Weights of a small self-supervised audio encoder (BEST-RQ): arch transformer.
Rows from block 5, named by matrix and row number. Rows with one number belong to one attention dimension. Each number is 500 + 50 x the weight over its row's rms, rounded and kept within 0 to 999. All counts start at 0. Numbers have three digits each.
# v: attention value (model.blocks.5.attn.v.weight, 320x320), inputs 0-79
# proj: attention output (model.blocks.5.attn.proj.weight, 320x320, transposed), outputs 0-79
v.168:453468398562520479522491484424580519575467536541480486472532520485473483510374457513446479459466573518604535537467477437519513545470486425363456469578436523494556518448473537477340526473530480515502465425486520491552501500521438570502482548
proj.168:544474484381436434481558610559371466470499506451536479541502492504524525564581438469581537448485412507455470506523535592503548422505540596537507514498493488477476406475558463490596528506500595546371553467490479448520397536471472514498590523
v.169:430476587500531462470457501418420511461416466496490558414479543475469426382501481493554373471463438445467562482550556414530432434480535537491499516512568594502489520444426526442510496492498422516523605461482453497414420514490595417470528496
proj.169:467504480498511570513499509498623542597442542481440458510482476532500510449514496427381564452476522538492473521542429504469564537483451491452495495474444464499559521536455529476525515443562560606494499501473547579539587517540440539502502483
v.170:500395534507605416516520514486520444455562588561608550581438467452515555626524479470524492506465525510591493496452535513564413434512565576567486502451490485496564521596514536515532475497478444523460459543407524505508501484547585544506546536
proj.170:543512513459489552547525436518428513534442482505458460542518445497502389411452504510485471511456541537500440535449570466559497476518501412499504528571623420516495499469516486487527506452463525369437515543531418485500459455373474482481403443
v.171:534498435587573419472459437598481471488445563525455461431507521484488453474444529395432549441441460489608530486522453417460442601532491532453433450496545525484597490455489473501460465456472494520485454470619535573481419509458457527446499507
proj.171:538510530526451629492503610525425467527528487511480538528419485566510521479560552558532558572504461537471518529466460623494562392513492475544591549568525450508505384521517525459565548498474576484417516520485404462527514475485485551488543478
v.172:485468489557474520479389549406572572522476497502510471499509510501517567453477409479584492450472530554546507532580471521458484500447497475440546463613494550488474511458501573468479519549444525435458486501488460464601400521435489569431529567
proj.172:456442418371449480485588439523359446521496505433589461479485502520501506590469474417438541427492463466466588489423511489646513511512514566445443538472503485529431571596595515515470547496504510614447523508452461499509472509471475456489469524
v.173:475501471486585543447486542437575523486613557487547481596517494451491602495573547567520531544509440467508480480478468503467481484410536488476551586481474461524443537517525458441425566585489548469496446523475462389522544481554555425428526515
proj.173:475506479471468407469530392560546428385477393470546500478478481479490488556434461503590437442497502528539465550544616478509466497500523476577439468453477500515493532500556494569485473476520427419582553429475530555472539556469575501529462516
v.174:511504534542488455521475540479543479515482529477469475484490480495536446464430361468479485390520568524536450563497402468464552568530475449403531454586523486475505504481505510573526453464476540425447430488548497516579463517443464529529421477
proj.174:502471503408433473469503506491382501569523440477631405479520489536451596556537552430500631508471482489492597419458550532600520449506608596512443535484510554471441551560535476393464530516478570585368482519484455427495351474490491535447540535
v.175:440396573535551465470502508426428498458418460471503541459446549543461441403493449490567370426496470426465538478526547405575473422449523483472494528526543581486508550487438506511485493469515433532518595442495474477438508514532568437498517499
proj.175:459529507429463543519452535535603554613424567521468471508538494483512510486504439445433558524448536549484447504496411483459549496538460523502506508422415453463560447467460485483545497493512556573507497478485543518542542482492427543467528464
v.176:564401464567512556423607472526550511462561559491588482512463600580513587605587539478552566514489493477548514508543514487496424573442492562498456583503520522451501476567522462564426528540445509548481427529482573449527596487509508532458567573
proj.176:469542498460479454497455509539458495402447478539511610525533452420481455505416459598595374526483494496531484479494515460448549429580504434552591478470454396520486452421506517536571504514499445387581569494528414471521557490430574525496503429
v.177:570566445459445541558539481589548500568584513511479470579553435507523537605507558522430618582540541568512452497442470618426550542535482440548516500467449400504500453556557479556526515527486583495510426548507551521555552484502391547523473495
proj.177:529485521597526448501515463491439449396583457527550542479463520457480482526486530566582434505534475463527534516491558498513434520496519504526526478532562551520464527486547504516449489520490429374495486514526483450464443503468582486548467530
v.178:515486522491514497466488476543520410470582513575463577472429498408516498516517559492467537477493483487525527511540475476489464503548506604525516436460513436460542503461575430483605411424507547572465526505516471443468541502485521448401531402
proj.178:554527523487463544517511494462525556521521545401625413570469481681511506427485547495534559528446592515522531469459512530594551463528606413517455578538535484495448551563451538516520499511585470477482443564463455518479498492535496541507432440
v.179:512461534540521533495450593416525468452524471530512506500463554437531560586616503474583451519429511495548445547522502545493435516506508508545523597470536481515491455522469550506601468454474469464441434612484515512509468479432561551444470546
proj.179:466396531467469518497521392515458480463462533513523474503517413543437514456421499480440468488549581507525587484431525441541532461528550457465467467546540421489489569473557480449428527514486479482487506527540378405476510429476457485461461489
v.180:549531368461559507411422401493539502534482595550504460542525436540503557452505582445515531563547451472520506479463474527471621579518493617383499428478410510598544606505488528437380549464529516496482437439548458481546416511576465517562493530
proj.180:539532459513473546506595595579519446388568480507477534527491590478572465553531482551504564563522515530461477531523521495510431417470467394617469499550509526478513410473552450465530410497434543549534525420497561526427519479491493404506577510
v.181:453510499463508440535499564527578420471508491506516501525451492492475486474438428519517448495518516466513419558468487492595659392496466515414537491541401487508471508481574501464508445436546479429511517487601436450582552497509517468492440456
proj.181:516499552383521403487465470438450542456453484436536389494581493497522610524545494440485562497494593484478485470481524503527433516466559551502373508517534584492458574554477458520426549498447500608462494498459557541392459558563465449421509541
v.182:516569469409427564523533506580544468533611465512502466546510466538473573541524590568449566561527532540437487458488455617434621480521462508485550513493423402497480442496562449486540516493506595483524515503528503451552537482495439469460481422
proj.182:518508505585546433496512416433469494389513465458588526469460535487551521518494519544553476519518496448543525476500548486562415543495517475523439484528536550526436576524481504558424480516531386458527473537515549523430530572579563483525461534
v.183:542550525460386528590494449585470468558447451520464531461512465514552418576460437481463462525522641563512463568425489560552559557620487479540476430474525444527534484544486550607609460410541476510483473510480563610510500486472444578611453502
proj.183:544485570595557541509492548423466597565580602559499468528564506502492529429541582504414557527514523441484536447471488451499472516472540528458484499575539567471475515453484446358432502525460545544411454530541435402499358458531472464460494508
v.184:533528499491437630488495473525506535512452480484540544435490510537541468517482441513515479513502615510470569569497502510599507528533488585585430403504494529506520558444574503484457441416532496562390544443411514482468509489503516609567551528
proj.184:551499434480509416466523575429503610572545616447501573557611500539535512485465540487441522494482414408486468412487502426526507518502510496400474546543508524486445502468473503471592501539535501543543472538535470521562494464507537411481497476
v.185:574501539493462547564518493537518453523523575510514564538508462428591451604510410469521532508472609533570458590439473515511433570570535487618505425421509442517499513562501535620592450438481482540405456569407552580506585490500496554521503533
proj.185:499514554540524490508494474470475589569593526541557500524557451522404465447441580518489478465482511466518543457450583431519521469502622478472489531551576497491451564486540497406508497516478525414469483542521370424550346456412555495484430459
v.186:494498531417486597528511453446498516567446477488524548556542445490529482532530499565561420583476595524527495529417531549522470483487498406598523539425546545582446567595399586564486585517499458505524491514362520569468543465570528461538510606
proj.186:482536528622562451529555470527636541453535555581425510459549479417429458487435468478404480393574495462504415539544550392422489555466499547475483415523448489485517508393599460438458515480533529485554562439554478513558497514488518489527451487
v.187:540581492524469512451448491521500479454456502524500425481472538502527527525581499441564475469586508471468428544489485508508574624523524628477500523445538485560449468481485493495545489485517477438477450572605489526526443522447541511540406525
proj.187:460476560481535555463452498456511484456520448534463507465569481509466571495546533593455480580511554501460577458491494443455419443455554457516479445531479526484527550511487439400401474491398485567596506496502474473419505488608508398406573537
v.188:484666478424501572473432447552469493550433455526426515459535452439502449430475552527451484551527528489429536493464495519535545557560515537567503420398509481605459548454492478420544476456574472542492546483530438535421463471563526455511481455
proj.188:545543520614558553494523543457698555505638577485440517503503528608530516440555551515449574519541523452484475561536486491465450534417492477503429488556471608466514501525489518459473474479526521572600458437485571525494524530630504419523516550
v.189:498586603558475497573466522585472511501449425517399478520490448461522403519410490472448509409530533490477557492479518468434488494518501459581468356450526455579498466470486506482615395465523525510471611508523506629426490583480505486554417487
proj.189:553476545532516530553454487434490487645560489518460558438500498587460530495594518518485533551471505467482496483445416493516524517457521575422568557548566502432486493594453505506468533503474489491516372640493450485484479461584427525431482464
v.190:498505572525451570568542432573433548524460490398477527533559472534533416485486449480469535456517532460479508521484468470404482544475500292563500523486566465532445487546438538627512554551500542478509515497524600621520600499487394496519509543
proj.190:475565564612595521479504505515571477597566483627502591427481496388365487528499510554515387501522431513517460460449465465422463530510535617519577489424450556517527479505532459518507544531462483406565509533468487459562475501458588563500454501
v.191:470526558524526421557463477501484472505550546588440552494522486402516379534422516450448509453377495464588544506501501407406452501539472482457453419512476476518513454479436598477518471471487487504516533477489558618490519513486482472469490439
proj.191:561493539555540570541613531513468476577505475513481459480394453566440508444584562529485521489469507573508480450535469557509572485462548493490544569560599472489527459548461434519540538466528557471435494631454428518462467494494461597436484464
v.192:548440466459505555464433447511472512512496617532655529486442516533516545446465573518453476568499579393485488587474561605501579491436495550460586518505509521484450454562490418515378611573400570569572528538612457421417459514525511532524361486
proj.192:513552538562511480523495501461462483542506486529441478581539590458479405517555441520517434500542482435504513476440371392456441498490442528526457466464494417558506471469509579496505388494572563505424495526472529542580634467504408455490614534
v.193:566487451451518548419483433506434466496476457538580543410464559533520493364484586477444483533577474527473574561484516569414532560394531503494508446527504556425474394532496470561443490594451539542543453572586407499479407508533528622512409513
proj.193:470492535475443446537508520446523389500500541499407367517503513480404468559573518517558459444469486539562500511517457423481467483552532487531519475513422435575522522541515573486623423394462513539471479445435598470500644467474440448451568493
v.194:461513511489487561521582508489572528519463454471440469471537523449500564537557496556576457421493470513521428515494381533666480458529520555517437460599494551468555515433516512509469491517585499523475519433359479566496572574503528461534613475
proj.194:553515552490512443520487492504523560416467512462579545457522433575611404432538479499458562538513502492510466465442545520423524555496494455493585565477535459528456514454496448500503551505450499478542462537598503479563447473507463542506409546
v.195:465537500510485599488542479517520546506528404458578515512518631579518566429554626659383454449523520435464509560580529495633565510414456511432539557572427557491554582520551484527440524559510569641522532458541459556497516503551577515470522513
proj.195:465460487563401492486456466485460519535492561560493566519526513467514419569511416461568537515550633490568534477442456554368470477515462589491542488464551442546499468398469487446435406466470489465492435474531498435499487463438413399489479440
v.196:496594484442521520505590505527470453489502453479541585468555470518560501453503517575460545519492489465339564545562484549545457540516568492495523432399480517486490571552574532373559474627444424542412535560563460444506462411489548514481503523
proj.196:458417479451393420497330525436530466563480534520485473480552531594498431475454544459571457548437590463587462414486495512498552414480570455536560493553460532444509511435455496566558470475498518490574496462520461486440472544514434485481539427
v.197:468468509525532458585440534523505488456490444547504445540553501431528441584560418468543538509422496451483507516456513439501578449525462537467470536545474386466456496523509578465530579479502550508451513457489508559461486516471528570565547571
proj.197:474459515451422459473524521528502494483511519474506398479493582535487612519529474518513493471493466449454495439537506503514489509507545424441504546370537570388495468489489387499489494583551449473408460484563547455476440460488480542529397430
v.198:518452483466507452443460494397452533553491442526494555446421529546475565475507573463449484507523485485491529402425494478480475546454440527552481549599480472498492348487455443590464492520503511505553533455515521528490495546599550542441398435
proj.198:555510482504479510586650486554495437473534498480535454515550534439431392488513483518520498524477535567529475569497502458469483445559489528423504450461519538541562517504545558485506523445409496448555453512437432457543468393485501457439644526
v.199:616459520487465510534503534490507461524491629567497579433507441490576558461529528487506561543390513467516443574416419545547503517486531561563495428485541462486497411456423403485501559581438580534476517532491500384420467536524473603569448531
proj.199:499501499514491427471470482474512483435492473505564436538511544503450473501588581544540463489515407472524531402513509441522491483478542466429559560472421595473429563501444599490471458535528493560445544515530488567554479499516513535405507530
v.200:489457472453554499521481505513574548490447490507423447505486492411430444521440414407642510477525473539631435514459470478439510427526541520542479509502509550430472444451518512495448492434579487410539415496396487550532504555406429480512537480
proj.200:510619584502604450482551488490511482436547507493446466466479427479539565463519472524379508406506406507388439520499505520534529588426490458479510478512521403534450486543536427496601565491498509514464485543545641568514548523548500564586444535
v.201:488513459477477544570498536507542445475586414552485546507525509524504527515542642559494607518443628361553552456520477395541545500536503453485497559512486597468497529513542485470408483552512551558463488387476462456434496480538506458427569560
proj.201:504482573568499464496491475557390528503480535550548446511486573439506454454475392556490500557516528530519480480375465590502503493481494554400572528449523468542533482537475464494423521506518489396591481566550493536566513461537459468533538478
v.202:448549512518500575516470409529491517475490558488514481506499579527523456479469449556423451459536474531533486636500563542529490544418446449438571435520483462506485575532560512512566531504497547509500515596534435526517542518473515558573469534
proj.202:459471477497480471435465535492490518571457484508497501498495406481459546566508471471508478426526551475504577463584426526488474499526526495589491521486516484520486481450431558479530377497547500563394515391501626464448562506466492493466411432
v.203:508469503520504536532454443517478521486570516489534511540460526540508481410480506551369562544476553429511490565519594502493554537480461413394584488485515503519513574545522466500424462509393493485482477532586433424503471447509475494435416519
proj.203:492474440524534578430458493522475525620458475516527522539438537412438504531421500453481449505589524524528573478500400480474438445488509572524400510461532466505550486505453533493491425512558495460459519447451555559504613527483535475524563462
v.204:563504490514516419449553470446473557522524501502432531456445478579506529479527560514514574482563415506431508391558405568459510543507448474583520585458568486559506402502456467537534467442548526428479485516600487515553466488526473480480462388
proj.204:516511477497529586578516463559507473483541529448553517563530511504500445491477568508549483492451587483587504542418519444443543509534586465497518536627473500497468545471555543482461553499402471553594468566434352455492487494578581462512599573
v.205:487538463466391557486484492496488378455517468593581550459554515497505466439528636567486582543528574475515509515535485447448500491447563537491487470421476591422447498523477482487431482552510550555491461474514430519473430468547544550474533535
proj.205:487447574523458482522452509524424459485481492509459392538466437538472510466549420598579485502470493526455514526433448590538458484486519584563609497494498545605548496592459509541512501508551503477561513547523529481585546482522372400503451511
v.206:560415516525533451483528521582407516513551441440514425552455451531482473480455464466449548564549512538420538428547534498428553524493513427490536517378533551534528535526479506500500463476414423433474450493569553443535439406475462410412509491
proj.206:479546515449540592487472448505502454521533529478521604503474581430467543493383569494494481522543545527544509501467547463488465434495550537485354444618481411470524504554520418524462552430442478503547499548418438535450552524547542466487573485
v.207:497561399496561521456568456467553506484459481472524518533530459415464447473497421490560504443500443508473545547521496547461512434558541534521449471543493570419529579497575566470434460478549443508486481536520403503549498502392479521519567472
proj.207:566489566502522460540378549434581506505463488511388400482499471577617470514552506451435483443538464521499417524480544457483531561485485426588509476537529412481451475477520465562614499514538528474480481511523642592470580568471475559607443541
v.208:535465518445528550460552516502522536498461446485584453513509509495486491503485509475527430548487556535477539501502500513532475421447592537518547560476443533470469459530536470533437589564474509553608502458413587546536515485442468506456488479
proj.208:434576525569461465520529439444484461451581573594415628459546477508507489487551484500528559444495557432485437513528465522534509551443384528410497379566493424567464481476536436485514476425498554496529481559567486461471479480501454445467528485
v.209:584498538472529512439486501525465441516504578554504527456488478494550510456487479433527497590469610490501530589456529567430476509588554507489544461479573389517470483544466500496486494542411488445503452630547520376456489395430427510471358489
proj.209:453508422553456543511517489404554508553528534544407484559477572524446485541526577486535452509398423503504512463552471385546493521468437451511396531536407565509519488494512529508576431540573546555504598434435465546492545590494534536477606490
v.210:619404510450572561519542541606479487495556371503532470479506509505554561433481570472455569533485577449435534538527445506557599468527552489476474501515560592472559508506552485475396492570394480574445455448480485436404426453498494493441486568
proj.210:441551530506445456479475457436541485484511589547496557502508664473465452504487536491520473606484483485604469412411550434443534466490504480400488519545410402504496496487507395446503512447450496443547480495500494507498561518515475494491567451
v.211:492528537484663454500492477505543616488462468554464470456470562455487476480501472490568494523535439503546437506515490499423480423554520540495532565539517493485542441511499532546397493491563478431544472547459486587488482482460467491471414425
proj.211:463542500542516552475549461407522469521554584472431547514546509524551506473486470511497498445420516474396475519467450537539533581439468488496463496531529427513462477379585454485628544528456547536523423501519481464518534556556505529574622551
v.212:499517528610519408608480548505545507510551445480427505576517435549515472559608425514462566476419495471462586408458529386453569551592390415468451535570483381508530569503495541490540509429513530481465504480524556492493472465488461469511547512
proj.212:493409438502488538485497506527485544517515490500552418492459626459478610568405513467526532468489448498515532491521552502502488508538552490443442560436504594352501481508532471515447500547533452500450522470490457520432451495461635541532441419
v.213:532523457515511474461553562494517477489507339446547514498516524532473517477505565504471451483498450568457597409533511425430523528466504491527395552539439597437563489486542538570485446504532468573578465431490535554523410483512504551458580509
proj.213:490470537495462457524524525456525445454538549553380448456504537455469548575524492490546554463523455556567469568521594515494548511558501533457540439526447476481511505535540464455517538411420490483509463482473520479417509506431506448496478472
v.214:479449541469456483521489578473532483521412580512473495479526385397514528568519394427612472514385548480507415507407455520552458435611552604514442434560531416468462482439433506420453539475492451467500529466389553467470539526497476451533473471
proj.214:549517466487549479522514511467560559412499433466527478494504535618575452422497531479446510568466363454419431477507539448531502514440425437495509532454511591465490506541539512574550553588573545467490549536610455552577416516499497570543477548
v.215:440482469511449444477438493414444504504458446515539511482450545518462482523496524470446436476545409560480526396436523434434486544379411534540443533571416459489467370479458491583567521470542529522544548442512526624523486593619599601511502468
proj.215:526467521454464480567646546587470408451530459450500400476536466473399525514547453541540527464501520555480527595573523528514475450596541533492570447405538576497563506572526549481482532450414463473462452494458500399492435344441469422435491500
v.216:499505473497495450487414446457397440504533550590505557462471495520523496491483528455483533544534482468456542495458499525410475598489448481524529467469538413522437407548457510497590478543453534451429523568629438452471455507571564565539400499
proj.216:535436497479473479550545562544482436541476468429553361541516548486408467495526522535509425524439496536536523488529467423515481421563601438522496536461479582502577510543487571510481464508528476508505515469396483483513520446548480510426591526
v.217:503433509493519477460430479437456530528468520547528524472452492496527533453539467482450473535467516403431497534424517543506539492513452593461527500612519369487466442524457477510426564516431527509505547524595483476465491516573545558503340455
proj.217:530476421515440542537550511481536499513497493477518462551535629527478406525520503472525471545463489478511494489494452389440428454513480475481442520404512573488533485463544552510530440555538503465467476473490460498547485444455497488496609495
v.218:471513502549456448556540526481550554492533507462442489522510475534484528558522523579510590445508415476466416418589406480579522476505434498531485575450514554544539535437492465475516474402575502495452538414512510534541525525549517443493603454
proj.218:555500496481557568475444495569484555463468473449625591510515466510582474449442514507500522550547556466521507512414555569426523483486582548508545551530551515479460539459482503492375586565450457486556446567544401490528405511553537479553456562
v.219:499596601536465510500581508519513464491486461460489502530551452535538453481586457578418494515410583494430554504518550470553431485596571441447544427481500426537549627528523518470446486525459439508502505525423574482516534363454420450453478493
proj.219:425395355535439600445408430441519592561496509572512640466434472568521533500378555397575566511495529476519519496541481536537480500437409557519428531572474601463511485459502524560526491517567524480543582450559393485488451597451602485490489427
v.220:427435551479520405528412559472456533520453428507501493458475528509477563605494501456495419497528446530502500392446523419493472525464413531510446607557449382524467384479471522533568542453553488496564568429492601629491530553552581528473473470
proj.220:509538493472455494497690514539488449484562497486481464496552559449442507495500468517550508480434506486459495521536533535521528471548524510433538455422516583452547507482531495456469540496437507460479398476491424367476376405492463486464522476
v.221:487561510552511475570433538598568464473582528570484498526538567534503516557521593546544578514522536499643459513579516421368556530563443463457490575454496515508522540484499556553509473427581568471496427520537481520452441466457455459541577543
proj.221:468496566557541513458518535482406524519512526482440410565460529453489622578504423580530508461446416483415579489451497593511539583503554545565516574468517524483510479507523443439446505567542486566450528480456524523505531570563513497550414491
v.222:529452476459550424527527554476468554472459459495467487483497500434472473529423444413555517483497348529463483420479437485529504485413520557598445554445495539519502398453496494432620507514517480498466506431476508543556509561518550571505562548
proj.222:490552536383463421482520498581549402419509526492526509439551467491476543471546567542463488471549566520513443485541566515549533427528586435381579453481483470418432550476447460477477586454370425518486408540518509458427405434501481560470491493
v.223:495408507463419562564488530472559499499493559472427473524508453420492502559468417477534518440415549473578418579424464496670490462534517513486481401578511522458500536430510473442473538488490502530495530440360477456473576614505516487556531571
proj.223:554543527455583422456482491539510573433422424491628516457468462500544463440549486496374491547599416476479469439525507497492472507462474478471540515432534474515448518549433509502463501532541481436446518524642602581562479472477499571502409490
v.224:509438517492494504509463494494438551495497556471560494490351458483518547527519499451485501434416537496430540366462495551501563455528505541528413533496500448420452524573423390350542564469440556543516541503465515471489472510434505490566507454
proj.224:572611499570510416498513407522487444497565462524500562586512481494539436532596464535489524512473537480550446522512421470458447424506466547490597422483447526558504520465526609561423504464597488423478487471509539557518481518504560575575482564
v.225:530527463552432550480489416505505430521408502477514507584556472465523484558442517472478464574423541498621554527480500460517478501531467490648568504376507487596575530461524521501469473445605559509431542471476542490379562535423516510468487568
proj.225:449480659467527483542578621523525484563537428453511527472464526516469573467490468507557548405553440545514429526600493600531544482435573537418462591514516549489538404458402506535614557580439478543428483599537452519478539467542494477463503511
v.226:498509511464500493435472471556481529431533528497513397516564512450515534530483504414477554479565541554428432606494405505461492479478541507582519399459535477470512510554522410556588498485486503476468423473479507491510459441541484559509502458
proj.226:504493515433473499482545497515557459542486516546382467526488563485537417543519444473506502525513533529473534478470604438471538490542422490416545494464545548526455482549470474480526531510479549508514472471464466494559567397555419403501525515
v.227:488464516549509437546546553435530523574481448515483579460389548579488478435554488573531469516438428451494546353512608509490517546497462519374424577579423505485462519482466556436431472493476490540563562529510491530477474548470505454494521501
proj.227:532546472602527536524428435490443519424520517476575542512555420495487541500510561504468456497488506471564490519498396558528475494496543503593524501542490470501552545459520551531447479475529404481494529509532525487426456588428578618535481505
v.228:507502605520511503530504457565489436461471508413511491519580427465541509457542568574540510338611443491508416543543510511585467520440495451573457549569547539469444605522612478477505440479601479531516509510557492536606538500583487457489488608
proj.228:472485362463424508446509526464600497557468486437544469464431572459467509512421519348564507594463473548561563394406488440459547549585485463476456532449432550524527509531463492544498523474386590494536512482434513459484424563427544527459447470
v.229:490476501551501420492531426442467529504437567444463440605496435590475528570516521441448561465517470580413479498513455473554437440489538387602498539452515444514533541557577435559511528547595504495498492480553527493474520462544515456507510434
proj.229:569546546498491535466574484571536362470491514486484575477468553484584492508462466445584557559509493476566539446405514483460557574576485547482484512505516536536462488452421591561478540459403484532484503512560429474521487442458500586502512538
v.230:513546490469485490537372589499518429444520510507482470478437398518447506471528471461490460506434531421447495406470443470532498391464559478438444524522477503516513417539422544342459596521498469537495562462584503487501439473592521478629469481
proj.230:534438521593560450415524392467453477551519521510531590496519506512618477491497572534493505508438537525545509551462466461473495583505435536497536379523542454444511602431579498546440442438595541442490436471485536501507460530402542534551510570
v.231:463449470499421497433487520532604522539506420557497500456456603455547494477466464442559484563419528383472523473487571522428589540434460563478461519512424522501424626576460474449525461463503559547517514499529571465496434528515508498483534510
proj.231:452487489515580496492481457406459533433480516476486539508491420528480487562508487465444440420506535574531473552496349518531445479559511480477574460520561547570597413533436520588522544504524411476507457513511500526403539497481557570457489534
v.232:483577463418499524482461611494608431433602511568526513487477458523494508504495504570493386523438615456511519458423421501534556465518547501476551515474455500535445380463420630376490569518478449496511518519560540432482537527503504479584487459
proj.232:492374552546553461495452433562375516505478544487494584474521501509553441411555516566473510472454510461459485585558547480467448500383461552462432438512548444433530577525609440543433451457590551471436468515482483586522483505522471486538549560
v.233:445470459527381521485487421469484606503462479455500504455415396489489513542454447430478511603400478487436477469479485497478449436450484399582559549440491539509473543557503574571556531480602471471455475446547495458532491476473491620494517401
proj.233:544520530483577466438538488450522412457480566520564603527516458515505540544503507570613540405498494430484569423457408548561513627555497579494499530497483534568577412470429493549537497535466479516493512529557422442422522494478504544440480513
v.234:522495476562495457429560495446595452427525579563510501577573520381520512446549540460511509485537426494521496610513502461453610527440509608526409480460384459479481510396506460454437405458444543518501576477457393504540514525499500613533535568
proj.234:441553499408490486596504498534580532573528419419504452476488482460526468519483442488486450437480544603539501480527462554447522558515451397471565579540620582492501559649507491568571548478567478462509490610455615569442551454429426389484454484
v.235:505516497471510539486518462548444518462526477506480440525613541505470513590452507411452569561557546571489440643522441483478421522472502456576584426427591518534547491535582431634547542511502492457459450468454488501497528444513482517456495465
proj.235:498456543413497521470554587493552473538464539532402453498462557508503491486499444506533511506530499499420512462486622467512558461540484497413482494490491499524444420511430464461566513536439535556513481453516439463583539404585401409468506489
v.236:527491495514480459563553527441552506562480440537492617468398556538485475502519505535510454538425482466544552339506604495491515563497477505459429580529470527513517509475471534388422494480471511528569601501485502508441504561401509490488532535
proj.236:516502527570551531541451459536406513426533534462555539524539448521478538475509510538476464460467504462538446565515395593540454452478538525519513473541447464518529504455481579579489490499515441512451494514555500515408482579468545577557492503
v.237:507530607481625496573512531478403500465497407470503497492478389559452475485547508517509492399539454464490488387554459526486380519498555445502448465609580532450533421551498556484491577499450441506472511563507461599488454507574501470569490522
proj.237:596470467645479531414473441545513501561541557595512499567504619447571533448559604483530512597460532519471547520396586418495543426508424499464531478471460475478513578437525463515489476434522579484552447422489485418551453521462544529600533585
v.238:536515505460548473478462416511466441472480601419568450641558417485523524567452547484458491471515584611534488532446395511561482403552562440672520457395557462473538493540541472514549519488544518488464438518500567465460535481542508461528482494
proj.238:492481622480459490479575559605529472581479461534413526497467620442556439451515428476537575524541496522482509503507642464426524478440460515406500538478521522504483471504458487515511525526470587511438452499507458553546550418549453450533571531
v.239:607500420536562424467589456403515500514481548531514498591537519535445474529530514428492528621483487566558560524530508466479460518511537581594443472410489485509575428427514442525375510524379491525492536494447477521432503522484521491466561513
proj.239:499554692523507517560461538611472485489563412512441544462527511421577555442539463597446519435545485548487452539558568561468531443447491392437574533538535466482484536510473549506571526511590439540433479526590523530485573424455425493551522513
v.240:512424480497532446533585506405525552551445452497515569454372477504520461429547483576585444469474405458543563317526609526525512576538482493447387580582471541425496544493452532444491452530457469552516556557504517545492473585450505506496552553
proj.240:515601475564491496534415421563452518426530528487555534514565440494495537522501510508452496484455489444543508586485364534463457485511506469573543525497435474503530546465512554532445504442522460470513528481515511494398465572423576604557508460
v.241:525492532502457529505480471593469451592461458506490458551513620487539507536454496481493493529425602496561519504470578511525520542517429538449527524437528503583515613553515404398478491430550589595493559503511604506407475529433501334492488548
proj.241:442463573553511494556535602429540513508527436450441519462470472586445537517538486435468463514556468520565396582585485525502504383496605536478496445580493467509483381395429559516467518572471415493470481468501477502535522492578555549450480501
v.242:507415539491466381497526480486465591544464497462509505476432607482479546546506492389503569507452473501388503421505540536441466511409517493533341525458466458449450569579508379441517503466469557562544522484503533523496412498483481543498567436
proj.242:533615503567559534472482440537538444412526526515437525575494489462542449497594449480468457518526566517574521484440420543480545440614472478450672424540507560620542484536406594606452548474482466456503467463531458475462558486494542505539515568
v.243:571539485492512454543550521430492547461548501519491591423467546555431475536475550483489523652515469547443485450553511481446419542465487439565450498471553533569537366467562513500471535515447405442560502417475446481530549465409472579451548463
proj.243:567440521483492555443461498595435467482495572530529482540551488484524489489465482606514509446519502418489522482441572551618519453453492455478503470467394445498430565486464539516572445572493559569434466442554432500533477519511436474567502486
v.244:488454516479498528475568447486483467490482486469532374537495465505549467540515514591508470470456603530466511540460468538535574458513487474628572554492547462416414563616556513529508553460571549460420456532546549465558556497464477456513527494
proj.244:536543559533542484490500482517524463479524524484479632506487532492492529505603460427562584543539463491479532497479546457367440450542500518443438575495513506580541404487495479561442560468478488538466549487521453544495463429554566586459540540
v.245:480527519479509550493510477560459491452530459511473436534633514487482517577457511431446564501574540567491433664523434475487424512474495481568600414460585500539553485507585453639540529496513507442445451462448471512510541452508481525474484483
proj.245:500443500412491527476552583483564485556474540525417437495452588525487500481501468488541507536519498524418515437501622461516564483536489502422448514481495519512442428521440432458566506523441548565520501475499452470581528429588413397461505497
v.246:499556513536515564475570529542554527487503385557491518461555518562557440467463517587524465516560542452565479528536520519391508588558443528527581434593518517506507496487514562562459446479482470426482434479450472511505496507447504536436499570
proj.246:473404441434455555550428506451442551476531554540520447508514493535393581576469544467464490493511471550446477483477560474617443441475553491456432582414472522491525466514466426469618500550469494611506525510486492490440509491568521483484482477
v.247:501456481471481461517486595477530548431546493569446520382422542467491465452488450480553537588499456420400520435526546515428575507473494499406401481579449508473502453524448466429546509513401471487550502415479441478567431464491481592532516494
proj.247:512542401493533511462495364471462496495538562511526460550574428542550449627458507560423447445442555510546514565426416475550409516545451439563600418471502483491425606531515524496485487493568517452498474456455522529485479520466541493525504498
v.248:462474469475477459445497442540504608615532549481574508522445632525516579561424520448496489534420557563463527431441504548498491548530514488471478501387451446523507600555464418489625475483501575547553504580481603490364472535499512438454565366
proj.248:507524581519506504544529565570471455394415489549357514527484451504491359445567391514445461466566550397514465586582484527475520376444504552495555468552543553551485403489420586507410518534487407449483439465557410499556576462583400535567536527